A small image captioner, trained from scratch: 2.91M parameters, soap at rate 0.0021.
Rows from block 2 of the text decoder, named by matrix and row number. Rows with one number belong to one attention dimension. Each number is 128 + 24 x the weight over its row's rms, rounded and kept within 0 to 255. All counts start at 0. Numbers have three digits each. After the name is the row's rms in percent of the matrix's.
# q: attention query, key and value (stacked) (decoder.blocks.2.attn.qkv.weight, 576x192, the q third), inputs 96-191
# k: attention query, key and value (stacked) (decoder.blocks.2.attn.qkv.weight, 576x192, the k third), inputs 96-191
q.86 100:133117169102107157129187161144133110122134113124088124166139147140090128141086150164138151129123110115148138108162136148149124154094131129167128132156143148113109128145163181101151112100120124097115103115120134098119085142113107153098156163097112139113133186078121121073113126155128133151
q.87 101:151139131143150109141105149119144097133136148163108121155098104131081147094109097106149149143160153143143089131086140071124134160154129123135099147127124132142113167165088139070132100155171046175123111099111112122112119135117132164079116141140159142163140119128147132139111145103096114087
q.88 104:062078091110106107141137125106142153147106114130106128112114105143123117111120075088135112184114113176142139141125174136135174118122125154130154150098144106153100141135121158102138114141140162116092111131146087116151102129141183133097132116155110108114148105157113144138166112146106123119
q.89 094:161123141167134127133099099137128115130133133146114175140140152161126091108146120113119119149140111134131126101138175081135147162140091133089118167105117140148091168101125154128135105092106115121159111134125101129124151080164137132086163094133084097092118153101155108128109115113153149168
q.90 101:179129103167088133153103142140088104150094134132059161075144138087128155124138143106138144151111136111154124136145121149128157119156125174099116115118144103126112135109118126143181107163153128133115134157101123126136116081101197109141116124108163090121136122096134113104136181114138080087
q.91 104:128131125153119147115137076106157099095198075093126133115105087136119095110112127124120119162135134112081123111172182124115121147144116151146133141166131157083094130146145120146169127151142110127163093113120139122133145114144138132152095104140186137110151141089121143169110117144125109150
q.92 103:128104127164128127165098126161121135132144108139110139153147133124090155134093091134131135114114147143115102104116156136137134132169144080101127103155177113089128166128138123139091094122104140170140123127180139149137097159126133089132128107106116151125124110159049125134095073117134088142
q.93 103:155114136102078119103118153132138109121155126068100125183118126104131177105140098120134111158130146108074089160137125125170119150127123188124116118143148148100130111129131128136126115122087107175115138156097088115119122139117125150110126124155145114104106102126173145102140134096097115132
q.94 101:101152141104146134131101110125159170099123119164117123159129096145098183133120096119149101145181121082119102060096126107162111084119146103146117078137121107113130139103108129129094154107144122141154105129122163077136112091151164107121116159091116126112107158084122099142169113090124119142
q.95 097:161133102089143126135117132107101077097093154115082131125124150151107130109149131155138158135114132093121146078121156161102155151126110113125156138101151096140141132155167107111124158143123130169128114122094143102097164156156104151114170140112083140140129128117145145143160113139143090148
q.96 098:088124147147108162123149145117110113152113150105108150121099147113161149127169124131081144104110161140146135149132122135169089149102149090163156119114081131207137113113147135118132099094138135151097096125089138175131126126124108128098147101073116103151106164145133088141145146139142115125
q.97 099:151112129101141097100126094121142103154092117139119156131152158087121107150119072150134135132098113130121171118154135115132158132153177130075109148103132136181110135125105122138184103125129105102135147166138155138127161135127155157119116101145114144124115064110130165122125134168139143113
q.98 098:118111119157100093092151119116151130130125147183139114108092107141151121162116119093122146110122147118124088105160152103103165123135150114100127126131141110133143107107092124129130126128122173133132154145094135150123129114128164100129141151095134095152117150155117100138135080148060132128
q.99 101:097160141115150118122119130079108126111137072059152129151141146151133119142163130162140084165121120143134098156121122120120149105126133145152157126145151083157147146161128124134109118112115154150155126131147085162098126108123162157123105113145119127157084167133135132132166101144157115167
q.100 099:137123126137103140156135113132094129144157101137126162107125135137142139075132112148153080144164117185139127127112127149147136148127109134112071135145140116159153112125097129114132111109132121084106137161165182164146146155122125104136123203127081173100123170113134117110106130128113134172
q.101 093:126127134114148138103112102146170114121164154117158154141106124141125146133116117150151118160121184147114153114134141140171145139114116120157146160083194165082122154135150129166128123151111129123151091148142104137128167165141079123096134105122156126108146142145163118177121141147110172151
q.102 095:103151124134128131131118127123140113132135124153105171174147108100136139106168088133147106137097153148106179141097127117158159154161086106153178134100117087117117127084111087124134122079138093170155175075106098135096151105114115122148104111135163103094129141161139141148162156138105134130
q.103 103:070124136155164091141137118123138145141070174117149109127094148083140117116107168124134100116202126114145098121096150143113110141106182143126092135138153151146127129091145087122131118071069108149142097152123093164147137162123126144111139124181166120107113122102123132190132131140111157130
q.104 103:134155118096118145103153141171127131126128087136103109101150123153119107120152131153119110162149166166109111120092148154131090161133109162094147138116151163129110165142108108118128114133090125120122059083131169136125122158106143095120136128085101147130141104187128119123101156153139133152
q.105 095:137129134159113176194146107167123114111141109084167160107177142127117154149133111121115127118131176115137118120123127138141119113138132125084113122140145147079156074153163134126154102079094152113142173103122096110133141151152145143181156148122124185153138110137122122129086095105159111124
q.106 100:162132081132115174099121137119090140100160102118121132113136104110161126174150124093116083133144118103109144108123135127128198123145100130121111106130134126075156113107113162165157134084166106123143079121126117159126134133173117125105124135114086092125127133117100150125108112149126121144
q.107 097:160120138080088127095164085104124102140128131145128103104103097095054131111145085121120165111147156144135106112143115100126134142124124094109133144107054154142120125083118159164091107155119127119112096136148132121098073131147183134124120116115118128147138173112107131146113112146122142153
q.108 096:108140102122153153114105115131102118139129134140140131100128161137112141092101101147132128140092162106078117125118161094127114145141180118140070124128127138111119095156146097112134130104116133075093096094093117188139146139129171119140151146102139116145149110094123153111146096116128160138
q.109 096:155163126165139111104118119133111136105153114164134092087112122103133141064097140108101132083114103131131142105168138118131113116173144144147123144161103114093117163126108108134149174112120138106082095128153101109120086122149153136138152130089125136145124090123165180103075136151141105124
q.110 096:146159149106171068136115132158077159135174147111140109159149127145104087125125147114123110118125114149070171130152134117125155151143140074064112071123107145119141106125132137147122141106148152120114103147128112138133128143112142099065128110129119141149154118126167127163125118069159128117
q.111 098:137122114119109099105127138160090111109110124141128119103176126173170098110197148150157138141142116130150139118118129156161120124129125151146104195120123118187145109134130136134195122119116129117110118185128115092097100166161177102144119146114122096106147124164165153104159144136087126124
q.112 103:111125141166128125127117213153125148157112160166116130130085163148129127126077154125140140119141103088118152106137151162122104159100077120109137176114149101132093119154127125077108107114094128145152105142154132163100134094136140147146109140143167126150102136136137154115059086147153109130
q.113 097:125131110108128164130055114113157121126097130111170162141091098159106151148124140121128127133126106114183157096164167106074152123117169168120137140116139149132099120122123101149140163088121140155157169153125154156141184132138163071117138102142134116131123135116152112175096149104111130143
q.114 102:115133136108137119126170128118105132128124138117070166180126158116134128105134104138101115111139092127151101097100120094195134166125095135174100147130121135138129149133135093116098121118170106078099148178151145151125145163152097103170172112102096134120140099122126112115107149106143128167
q.115 106:135131107096142142140159137146141091145141155166105118135109148132158148139145109141116179158103094144137172153120135121160110134110132118092138101122118128126097102134130135146162107111161116112141127164124109125119142138081116108123142117115144135172104105115114108105094175171111106113
q.116 107:154124136130139107146101135056147138102112154116134099154154087151123127109139151077137168161120121133156113150108094128124118144125148139120083122119110128126113115115126131076134139135087169121182089108100166124126092148131129112138130158122134118137097072137104128149164119163132097138
q.117 101:122141180111169062109101107162106165152108113108109113118121177153113116134180138122162122164126090112138136091133088119119122139110122135106152137135132110144110146133154197130118133119166161108163119155087112132128110129116133127134116124088120093149128122138135113122117156104117080113
q.118 101:129100194147140135147157179149129123109164119136124156105164095129088128135129095125137144111118156131132151129101111131122157157147096131117202143112136119173159156118136139095102129165104135156115164106080145173145113121143166114187135128121175137100114132144114137121116173131129113120
q.119 101:145107164118136145094116101158117137146149110135118116097123100123121161125124075159134161132156142121080118127107142130126142141142141116129133125164091121102129108128107155107112090100128087151139097109127140121149166129105126129120168130142124083176123126134120176112120135121138155170
q.156 104:146150166128150114152149144147094109114127119148131137125132112159154086137088168133168046138130124149145109126150146159112117144146160166119084102143131109117068158098129136122130125142171109138072114140130180139140117074134112158129106140093160105150131121142143114138133173122100130114
q.157 101:134147108137171151106111135143119137153140132126154151112149144147117092120144181147132155078138094160142133153139121129092106127119158157105129145136107150092133103102100104120156172145097202094132136124112110159116143126121130104124136133113126126123101141107122117176136142155118150126
q.158 102:114129147144134181123150124126181133128121142124119117129110081112157130132096095137135130159130134150171139152131154095135103146135124139119090127146114122114096112101150164152126144170130118138152158111181098119113182094141098123125125125111109140124142128127101106156119118129131157107
q.159 100:140140103131091107115171136118138119101129096143142124137101124094148159136147106096143119122144151105146111145146146141086097142128101164157134122126105167153149123117159120110160147111124118134140106133155112141079168151135166144143207110142155135131128164147107117145117173098119124134
q.160 102:105090138135141088158098121140129121133104140076162162137092130123128137139138120105145178157134105119147132116098087151098148093161154145128159111146157121124100120103116064153134139159169112133154147156099178126110127148175125111170089161142113125171122117127149158139125154116133163134
q.161 103:109092144145153144114149093088134133095149129143143112094109135125072134125115145135148129141153138150133145093153100112151117087118115072073110141115134130146161127138125124087092109129127182110120092137199155166126107100090073140129138148133158094152124153108131139135120130131133147142
q.162 097:143160194138089127119136118141154154098117095131106113124127148166079141112141080120172132109095113114127122115101095116099154152162145142086172184129116151121118078146107108100102127146174130160120118111154123086109132139113163115089131110134121123135161119155079135102142126110177118092
q.163 099:139115164162076108101113139147149133072138096179105132123108098182152183098114101130151114100122138140126152090198105109147154135144081112110136133142110113154147132134142159170139171123126086133167186136153118146163125120112137109125134117136107159152121139131143119120115140138131157098
q.164 110:134099135186118120136143155083102084098095112107168085108145123093102136132139116118131160123152061116120131167132134136158106146154128141093127101135129128141121108123112113111116132119166148150158107158113126160153165113146144114121106126132161143094116122162117107191146140110139106155
q.165 100:149104142128112130104127084167128183127139124139104136135136104121126114080126151143101118076135111130120143139125108126121106159147074064141109116085162123115097127162163119133128138129168173108145139190090113120126165104174088135127098110162137090133134168135104139126123155161126131112
q.166 102:095143162142150175106115111112156118131096146177094123110126135134133125133198133147142138141100146136132158169137120116094145123142111143143172084131103146111135161117152103172111124146120150121052148124144135121147118125146163141102125119165102122110135101124147128106108127146133147144
q.167 109:082145135118120144172121121142150155169127109138111102094111095149093095122101115139151107116136122118142124134124106146132141094122136114109121145136153093116095163092164120086127116080134139143158132105123135117141128128105149124105116077132152145152152108164122098098144129130125106149
q.168 099:144170162133096153114147146131166102155164156144113117104184151144087092129170099112102155099173144120126159123128162136124132100140132121138084111077112174138123110162132124123125128156133131143113154117170106151132130137145150141151120105158144108105104086102129120117122129103128134142
q.169 097:184105123136087101092118127154132102131124120150118130131119125128106162101183121099129154104130076072083112134130137067130099124116145093123123115123086119122152133109111126139134141111110167138120101091099118100136130097097140090109074091155148135148173114138110144131138114092115161130
q.170 108:124121131109135112078166163131137126114100157127105126129133097140159136100118092089142146160147133088124112116178121094100156109145139154152068120153105125150094132113123119167114151173129131117135147109125126108118120153095083132113122141110129128124126119143135133142135123075117091173
q.171 098:145129095104128111107138156111112157109170092098099152130118110137115076115098115100131131112143116150095115180144106166156138141169098114163158091129109130133124150184130200172135172159135157092132114150157110131118119130080094182106142143136131107151170093146164144128154146113123169093
q.172 104:098151135133130139127093158116092136113166131128110077125135110124104108117121090167113101136150085142105094101124112108129138132110146104174099099095140090106177120130181121122119098085187125107166105139116097161115118124151113157185147157144098133145116105150115133148135137124112116124
q.173 096:156141106116123124178130084131131118152124137121127107109143135150149113112119135110144144092137176155158118104152128159157098146163121107140109130091086121104128126146143138129110105135186135122120154139103129114087086121159143095135162103105159130134152174062152135103116120121128127127
q.174 107:138103077118148107116140126136132119087123118146150088136147136102095133143122151127149106136141137157144129151177105139135120120101154131118135124118154092112101122186173113161124102096134140109117112171136159102110120140123148138114088134142139152114127112141140136145171145131126123123
q.175 102:134159142165120148141128131145088148088080103121116110110130131131126166108148153108133122143105158130129102126145109144119138127154087115144120127110177125148105132129140117104152094120114139156145122133148140191116158190105160148169127119126102130118155145062144160124144096110115177129
q.176 103:167133091135158139151156112079128128137117107093106143102089123110107097150098157117116134142124134117156136131149135135129129116123105120135172118128128099137144167126115195114132129155152122148147145153145107159144160104116143116125095141113136152151094136089114148172105131102131116126
q.177 105:162119099091131138118153166127123122141147104162130119147096139139087100129125113086150133189164145123139131156081123150122175141069191152140090139137140094124081149165104149135143128110134116112124118099136092102132127130140075112121160117094102164136125104150154140139087186124126141137
q.178 097:136165144136148121099108092141132142108128154152150139132144162133090121116126151132104131120136128111144129092099138135143148147140100135155110098115152111118111090092129155133144179137150096139123194146113134114145128095147173178115141146098097135136125152144136126146129115090159162148
q.179 108:076116125109132114108190117111115115140104097093155116114137143157112090141154186138128168135129152167133092128112156097121129082156119153134142137127152161140108106127120094134142142155121141120126136175118083147106122136126101149161130134074115126137085147132103177113133105146133112154
q.180 109:187147124118144146125135147114098113202120162104152079155109112100123125085111134148125136149091105112146137118135096116153079160097142127128114133103078156106161151114117125133114126153117113123116103144093120105062120162115135085093105106105135128101135150129183148135143134144133126120
q.181 112:132124106130139133146098106107148088136151110154141173133118126103159114112109152126110145115165081175141106165127073105108136128151160179124155144135121171145154147139128113098153092098153133101137103163123128137100107128146089117109172149109116111146117111176144118147137141142107142098
q.182 109:134129120151141162120093152120135117116155110110107145131146110089131149131147055119157166093111145137144141120119109095164152151137103150116086148139148120130152092098146089169150114137148127095107112117118127132146158094130141133147105154119160138152160115117106146139176162119150121131
q.183 103:152137119136106161129106127108135123092114140117092133126147167123091153169137142142098144133150121088132151167146131173058142140151132093107137135134166119112145168134156116152108145125119118151117116147097112082112129156148102105144098127107134123075142128104135150130143118102132149089
q.184 105:107127151119087144171102131130082114113133113111118138116151111172069096132130113098138162125159136147096133137151136109119111094145147145134132140093134133155092103118142097172165126155125099124146151157128161121149136142110093080134132105153090097180132098178152128114136077103112152111
q.185 108:095101097123122136115158087146145151134109091150077129157097191150119155183114087133131142116113144126117126148142132149129149159195144124127129131143114109096136134144110085144147082170162099090095106108154140150136148131116178132155172087114144165118114077147113123098131146145142155130
q.186 104:102087118150113115138149088156095127114163111144113108123148101121134140124134150118068159155123117139137122091099104076119104157113145144141129102133093132153111114155153112135136116167188139172130151096154107088135100138163143107151109149106149153115128155134146153119114138117099171104
q.187 106:093138120137166173144107133116162103148137116163140119127116170131164116139116125169127116117136153121107114126135091107119114094100087112110098098142130117104133160133122132141104169156145188102113102136141095125125071081150125103120132115148116107171108128117146139088101146133140149155
q.188 098:122123149106119130159135144123128175133106101158086083119166131109122137104174129189119132066109138104141129136132093128135094118178178127134170127110166113155107094110100148105156139110145165144174135174131128111142102141153112131096108129082119107130167095143161156099127172130130147158
q.189 103:148114125160150105092124120165181144150151144142128137128165159133132152141136131121143100101158148116123143136141125145125119129134136106085116106127122142147126136130114117145130149145115116141071152100166107087125117168109115116124107128059156166182152147100147106126145104130067122132
k.86 103:152151130137178141159094123125148091085116123112147134112141128103146115127140170105149093174125186087133102101150085086118157102142124170132134123118064136106130142159113087085122127152160108151086101080112109124113131115125124184131129164122095129134107112162154178101153136130144166039
k.87 101:105135160161101171143094122150170109133134124129165184147168142169147170133103117133133115159142129151120125152131145135116135115145120164116162128132093151130142171137117104173110148165142146133105168147165101137096126166154147129103120161138123161112168164102130118106128144116191107108
k.88 103:106120120110103136129100092129131131128120108076101118090128155122136147114113103113164149110162068125150107099133160133172100131112109167130112122147147121134118137144118156143177123131114105130114123149137102139103144112142146131122085137161138108109096143165094149116141139120131119123
k.89 101:120142158142102094122158135147169154159121146100128129119127130144137146179163106131133125136133081117131135142121166134151107100089106130133099093103130159157103090137159102137099133152140115137082132130114106146122113122114156098150087136154095129116167109144108155104103140085155134108
k.90 099:175114093118108149119114137142121126131130119126137107138103171123084093126123150156142079143156096132142132176172119110161101128137207149115128134118148142108144137125116107119175138124152146125133103173116079164106133183143103129125110128127106134129104146107120123138105115097122127126
k.91 104:158099110117129156152071113126157141130158147160150137112123121132125159173173118130145125094142092125115114139076115126116094123115147127122143089165142107077153134103175153099114130155126111154138133146159137136125146086136128116129102189086120144099172117146126099102148137127116181131
k.92 104:107114080105118121124122117154136125122122122181108169118173135132142125148110092160138096111158092127120141105102144158102134102110159108156120147139074216147127100142103105130136152124121128126121112106117146118144129132154100132128102134113152123090079186111156118124127127133128145153
k.93 104:146174128110145116130133135121132123099086147127092125074127096098114152150135092139170140106170102110139144112109113127151140152095160159126119099138084137124125144109127050161144104141102165107129100106120156116104110187132152134077160157104120114145123072143143114116109087154118146144
k.94 104:091096117175147122120101129179129126121133141091140120143118129113156120133138137156145121108116127133113144151110149136108109131081146116134103148143128144115137127126114126142123101132124134139144216129156121103138156126105090119162071137154119151122102137123151139091144170199168144127
k.95 098:131139155092087122157119162121140163123117164149144122074127145136121157132122158161139114124154122131104137114117093123098097123087108158095119174148139167088129096151116154164146131115115097129139104135138070086117111177131119141146080144126126140193127099155111119121083152137131161135
k.96 095:146097118134144176093197101149131140142136151111137093135108135136143147095097174136172121109114134143114107154111096140111128135095140149106115139151162084135112092148135101142141135122161117101088107122144130159096150172115077148163162129173107168148109109130157192139073153128130132151
k.97 106:158189140122128169131138142144158137127116130094113076126123142110153164173127158131099115109124135142114083163158115138131117093115119118093166130143103138130129124136129127124151154128127126124142112096154088093107166108103104110109101123090127117134132116140101093131188190151121123120
k.98 095:138133114119100140191128168153136115144123134149108128127101122098113118135157111099143147110126164152145121120146167169157118113131124111118097079119115127135122088118158120151168104148137169143101116164112102166149119152138142124178101132097065155095095133097137106163129135159122119157
k.99 100:160113112147095144118127082119125115149170094105132155092151080134143138088071166104125149136161095138115158114159124132188107132151107158101147119130179162126136108124127103108127161142144125095067154097148142141160132152124129118119161112097137117133118135138167084116141153116150123132
k.100 100:136143109125132135131162133132168160140158125103136126096125123117124114125083082133111158141094084122128091143126133080064115145132135140114115140085078128115113150120123119190124115151097135124139153103131104124144138145131141062138126146132098116148120151131131115149155178109089169068
k.101 100:129140115121152145114168088136111103160124139123108162137115144108106137177135137121099059103132108090103113139130133118139142098111098163114163116091108146145112088092136111183157114127101142146166138115118157073144100102138116128130125096115184145102144106143129161108109132144095133139
k.102 099:134109126155144101114149125140148092147096180137136136077130140118203143133126094102094121121116120141096125134128085106055132124079108132074107132121107135141147128132134115077152130116130192107159103113108102169121094134133147138101158088158117144129149182149128118114108132183165143117
k.103 108:148104136153148115153122150126099120096130154110116109129063134149170166131096125135129147150105123094138136108138155148098149084151111162143127170129135143136081141133153176104137154092132161157165122166122132124166112131125089144126159109096121136135151146131145145126115128123125130117
k.104 099:092139146130115150175102098131138096108157140131090150103131138104107131128115113102136166109138107141141144150112133144131155114094114097126102111109162136077149108144124139124066125130133142153133127082117151109146133086136128104107115138124136106149150176112121177065132126106109166102
k.105 099:123147120149120141126099116115159100137097110145147174117143104086146100090130131151094103160124154114180157120091112152090146161122161063160129112108095139140125147130153156125121178159111135123079167141110133145097078138135143163128080134098134132163173087144113148111155100131117146113
k.106 105:131134162163139108144111124154151157135166097139123136101093133160153095100129148083159114119103144180133107121110130068138106175146159167146131102133181106110099150142138123140176122135142139102140082144118138148121122098157132143075145137110112115111079112109108148072158133151111134150
k.107 099:141136101103085136142088113137079108131155128137156151118111125083117072147192152129143112126136135126095126120151107112130110114137114133124147093143101160113127110131105109112129163125156124164144114111155132163106133153108098175145083144137086114137116088163127169083155115119118123147
k.108 102:125163118133113137124079129095118122163116139125096066125127162137121103164108121098126078148105158068105117111141155171125121161146123128102143106087086103122129098166144150125127096108186142119104137142170147127095118113144159137128137097149144152115109109150147088168132175153133125098
k.109 101:144137119111140126099155194117110132123149122108127090152142143125166068101131127171138134116083129123100127119147176107124153174112105134114134163125193127166166115140118119123113177111102125081160144122123130116117178165083142129107112133156102193138155128141142104124151110104121130156
k.110 096:140135089154155112170151095100109099124166092096108124093120138105130098145132111150156151148141120094132119124155155081160095147101131134137093093124136113123129126154147165129159117161083127112114166087098129108109147091135129152138110123106144110121123127101125165126151140155120083119
k.111 104:143125124121149103159139142121152121135170140153134156195116108172117121174106128151133149142136126117164120133099166141104120122134128111135147156120141130127108093154072107175107114120130139123157090087122102116105125148112140139096136150083084151128112161139126134078114156132114157149
k.112 099:116138144128098186143116097114107144066139170074101144128155119090122093164164131132105136117142116146130107141162089141082116089166135162153129144136100107126159174140150126133070129167104154134131127095140109092115123113108122128157152087171119098132147107101151118089144110119113150127
k.113 100:092104152127109069132082123127086116147105184096092081134175153107088090125126113111100107121143157109116112205148159143133168104129124110135122128148124103150125131150117097113114105169134138141116124172117131136151119119131142145109175118110105111143116146103136141149135130111069114128
k.114 102:127117133158112099116159164135126128104175149170153144126126134123133159171135090154164150132113174134083131074175136126121151111131123095097097139144116108139105116118107133118149104080122132173162114133098117102130112160122087114140139123133087098137156100122178130161163113116127153093
k.115 102:091148168145139109112140138138143123083113117108120110087139124112117102096126186113141143144128167103132174078139143136143172130135171115122169126101090108134122134127143118116147118118084144099120120132129112112133083135137115140124132119134110124117132124128137098130114139144105134143
k.116 102:121138113119169116146083150132120147099142127132119127144106164104129081129159121080178152115117091122127123136150147152126154137102164110149122086136149105110149113129115129129157123131142110170108096139133165166096138139073149188136115119144103137094116134095137123145135113134142117132
k.117 101:110147104153129095136123115051152148073141140112124098141122152142158118118133162137113077140199151085122127150090134078132131165100114150154144129175173108117160140123096119172102113135121121164130134151125134121094113120105136160119132099127192140164156111177092123116126175110153124096
k.118 102:154140133147121174161127106141147114134119111107151135139121130161143125138127091129135136144101131095108172159163126148073113091105182125114108122117141115136101098102153142127110137158144156170108117135110118112093129126135133148093106170092083103150110113107100151145132145116137118144
k.119 101:156106156158151174157115141134119117146118165087159130140086128143113128096112128144123081179151105136137151113135110148155110133130134132097090090099124129077168128115129123114125148094111142135130150157117126067136159157114167137137173149097175135151139109131180082165113149132156106096
k.156 107:135145111152082100121111080201115141079152138130110178137141105114152128129101146142084126158123104097109105092133156110151089141123124102147184136143158129172162093115139126098162121118121144146139113134102126125110139119120132140142108170101084147125141147109128128105073133114139159088
k.157 102:138134156133138139145125133147152141123093144073137110135117115175122143104079131100119142167109134162131153087141082137145132139105135127119131150123135129117110168136102172105093132130111132127098140097121135156141138099114106178155124136136122069155130071153129160112141159148089115121
k.158 103:156144152127132129147136161182142159140135076155136170160143167121115116142141152126093140117114100114152082138115100082085123081129138090124117137106100151132137123089116110161174150181132150169145141142112120172129131096115163064128108098147088150152124133129111180077111139152088105114
k.159 104:081131132128122118147111151144135139163137107132138123139140095120129155120129148140110109141106131145096143078179156152122134120172107159113125116112169200120118154109122145120115162143142138104137099096095125157121118129105089088101132122148122138115174146158110124125111101100116127121
k.160 105:151148121163074117120131182140139128139169103134107121112132124145070099102135127146130128134148141098151120145173124124130128163104119096159104187083125126100148121113103160172136132110111147163091127118143165130162155134107175132163133129127112132117126053155104111106118117143153140122
k.161 101:132178097134119123114094109079105140135098099125135115086180124145101103180141125110162109129100126144131133121099074091125102116101146096148128104091127080137133158194107158113144137119098128147120087119110125119134130146107102141163139109140173100116110138159105145110154125143112124113
k.162 102:098109104165137133105086086116109134106143135130121080116136136111157086115125102138111167147111114155135117116127155138147121084101070104105160144099159128107146148159094107106114095134173153158173135100112123130127125149108134155155140167170090122107131091088132090106129145089155152105
k.163 099:142168081098154122147141102149116148119152114102107140130111129162141114144119141167140102150120102153125135123166165132100148152122075099146122098148130180130100128111141111127130159111121106125156167118124143166161103158136128085136166135116134157096148140128178089099142092130157129209
k.164 109:136123148151157120125128084101156108128128128191139158143135148143141144128138117121142112124151134136184131161095128131141140123117131154128087101094170098136160147088079130120107119120155158134095062135129134080124150108093149146116142125103148111109180102073163133112116112148100103150
k.165 101:145130070148134134107139145140125115110104138135167095172100104139143128118128111134144117110118150127120171164126118122152106151156110130113111130147150101134105137125131150089122106131113126107117158118116171135098087157148150141141114148116136114143112135155135088097158133149083180164
k.166 101:150155054131158141093168098096069153133140179072134150116129134136117149093147097125106141192078109141097150125154160128126109119146116114130136113130146111148129135154190121127119125117136156105148129154138138170145127134121158161164137126119160131099076136117136137105121120171144161084
k.167 107:135122082134146151142146123122131073129151089118118155140108128131169112111187160129146123094130153117107098083155132118135189112105188142112157175084092150085157125163156123094125156109128123104114158132104094143112134114117131127142111137184148125110105143136104130131102103128133135140
k.168 102:159135123095167114168097084099156118152109169090110121086149089161113138128130153106111086148101128145119094153110133137124163103133138115149132159121120121142138132123085102085147140140131126146180149144126124116109154123135156133088152119118103152153125128181143145151102105120108129135
k.169 101:091116107072139138105148139092124107144162146136138114120124113135142126147096072137139106141077101120155141175153083121120101178111119123117146114086109137128101133105125150122087096129130151111111140171113125118180093136141122132119139118139101115113122163104091130133123164142122137154
k.170 108:115113097117082099137131130081169150097118111127152119118138111148086151145136129142163091143129140113076153109124143120177125159114105127099137128133148121121126143123130118065124184127139133111096123155138094106146108091170164139202140117120111131143141123066171123133134129138172134106
k.171 106:107122089091153140107151145114160139132111119117131117100140151114098130192156117143121172139174101154094147117135108105119139139101109134137128130116135110111153100143076090139098097097127092123134201138155130149073097135117087166130067166110129161156102147164127088132098119126133123107
k.172 103:096150131115135139146134134178124133071145112123159127097104135131151151137114162188152139144137116151143154123107137134102177134155133067100107124091127112134082107127145131148131096124133107152100131145140148146103144105156124119154099119081179120118139173111151128127134120170102117146
k.173 098:149098119094137108105140109177079148116153101152082117106111122137149127146133140130117128112183143136123120147128123144151151145119105124122137168135095108119116130097085148140143143144117136119102111107152162110113108129086098125120126148127111136177139124137126127084168146117075109098
k.174 111:135137114074153140136142145129139114091133136119156168093115124140125079145134142071068114113113109156129093118150133131136149110110115145142137129144108117122094120053087108151153131167134127108076131126137116154132090162135106148152113147112180128133115126087084145123121145138130120131
k.175 110:146131138131135112134185111115131131142159077132100152157104118152131077131160153107106165131122100154122144120126153187089063135162142135131152135137115121154113154132133140181129122127131086139111116140152111097125137107136119099145113136120092090110126128127161155131106187112137130110
k.176 102:152115123142138134155116121170149110173147113144164139135181109153129145168104096138141106133147137154123139132078155116110153129148171117182125147143114106118124082123162078129107134134145131154123165146135144112123130142122139153201150169148132093097148110153151147145085117113103137094
k.177 104:155123120145126124153138133133141139128170104156138119139171130123145085146179131130124121089118135152146147108118100114175148126181145088111147147139090123101143121173118150091105111136141109118172105130129174141133172086123148102137112153137107086119097128127160096197156113120117103139
k.178 099:128160103161151126173134153144154135156094103132138150092123118140149105122154127135135124111137162129138112159146124133147102097128136136206141119183100095142136135107114116131156183108101123164127169132114122141136083133152131117103118097111146134118101142075165095100109139156128109149
k.179 104:121108150080153109132131156138096058144147086121141128143099057123114101121106118092149153121077100110157084129124071143121129090130121139144105103119146146112133120142122110149118098152117107137098110085114143128157122138145165195127150149149120190163122143110134148155148108143110144141
k.180 103:103141127114119126108122144116093127096110079168123109121177146122134089131141101130121106101117126152158101153120139135105134107187127148084170148163153183116132126103137130123156107150181158128099128145119153126125119138153116129126121156132097091100127075106102155141086117134143107112
k.181 098:148167081109178133127152109133144109107150140128115171123132151125094187164150135106118154143142133105175135093118117156134084119140094096123108122117092106102166147150143133176169109113137134105131074156131133094170142094149097115181140119139094119096149118146102120119168103144141095144
k.182 101:166124089129156142129156131113107109124122178126170127090113104133084130109147145125120143133154138142124087143112134085135109170095090172096130111130114096117138133158154150122178155148137136176071075074149119161133100135148132128124102112110114151169118103135122110097114111117064100083
k.183 100:126122142123132125148152141114118121117142093109129152127115174138103117129157116117130110124139114132134088107132134084139088147136117175130152118151121192114114112139112136148108147133111132118132151120128127123125134086119142093103108135102163170092171154100043107127150133161109090122
k.184 107:184162135141174132088142088132117116121131092137115148174128116133132107127145106079116091132140142155123097118144152168143171140072105174122127136121126162129126086148146131116083159102175152160162093138118085132164130121131135131137155132129131129109124152105115153144141143065103113101
k.185 101:109139106168096134146148129139123135118130164129144140136181161135101098159087145115122116157140145128133154108125130159154126095081148084133166112109121140101098131087135132139174128120119130188132110138125112141145103128144184130134149106112120098117112172126122087111151130160091118174
k.186 096:158109168091130118107118127134107129150161131149129121180135147093108122163147138127121153120103158115147091128130154151128131127143087132156084092163106116088168093086123121147124160154119145150113124145126109082116145137115163151166124119077081132123161138134125091133190108097112121133
k.187 094:128136151133148130129143135145099126135128140121109172134113137144106182127140142081171140145163183122164103131147122118171168110138143105145129123088110136148097122121136119140131105112128133101156059128173073128176143141111093124114090083167126161106095087130144152164154128110118130162
k.188 092:123152128098158128143119111114096129097132130152140106165147131114162129140090131119155137109155123157191160093103130142163121089127120146192139119152111178146115156177085078149111103107122096119121115129123116140104102168128132155155096077129110116094089161124140133108154144155137131088
k.189 099:145134143116166091119121102119087116132108156102142096155105131160109133111127094148117120126169194173144128172176147070148141136150165122152128120115140121115125145124131107119134124119088104113136137162126093124101096103155132118117109124085118109147148172147146076101144105091142141121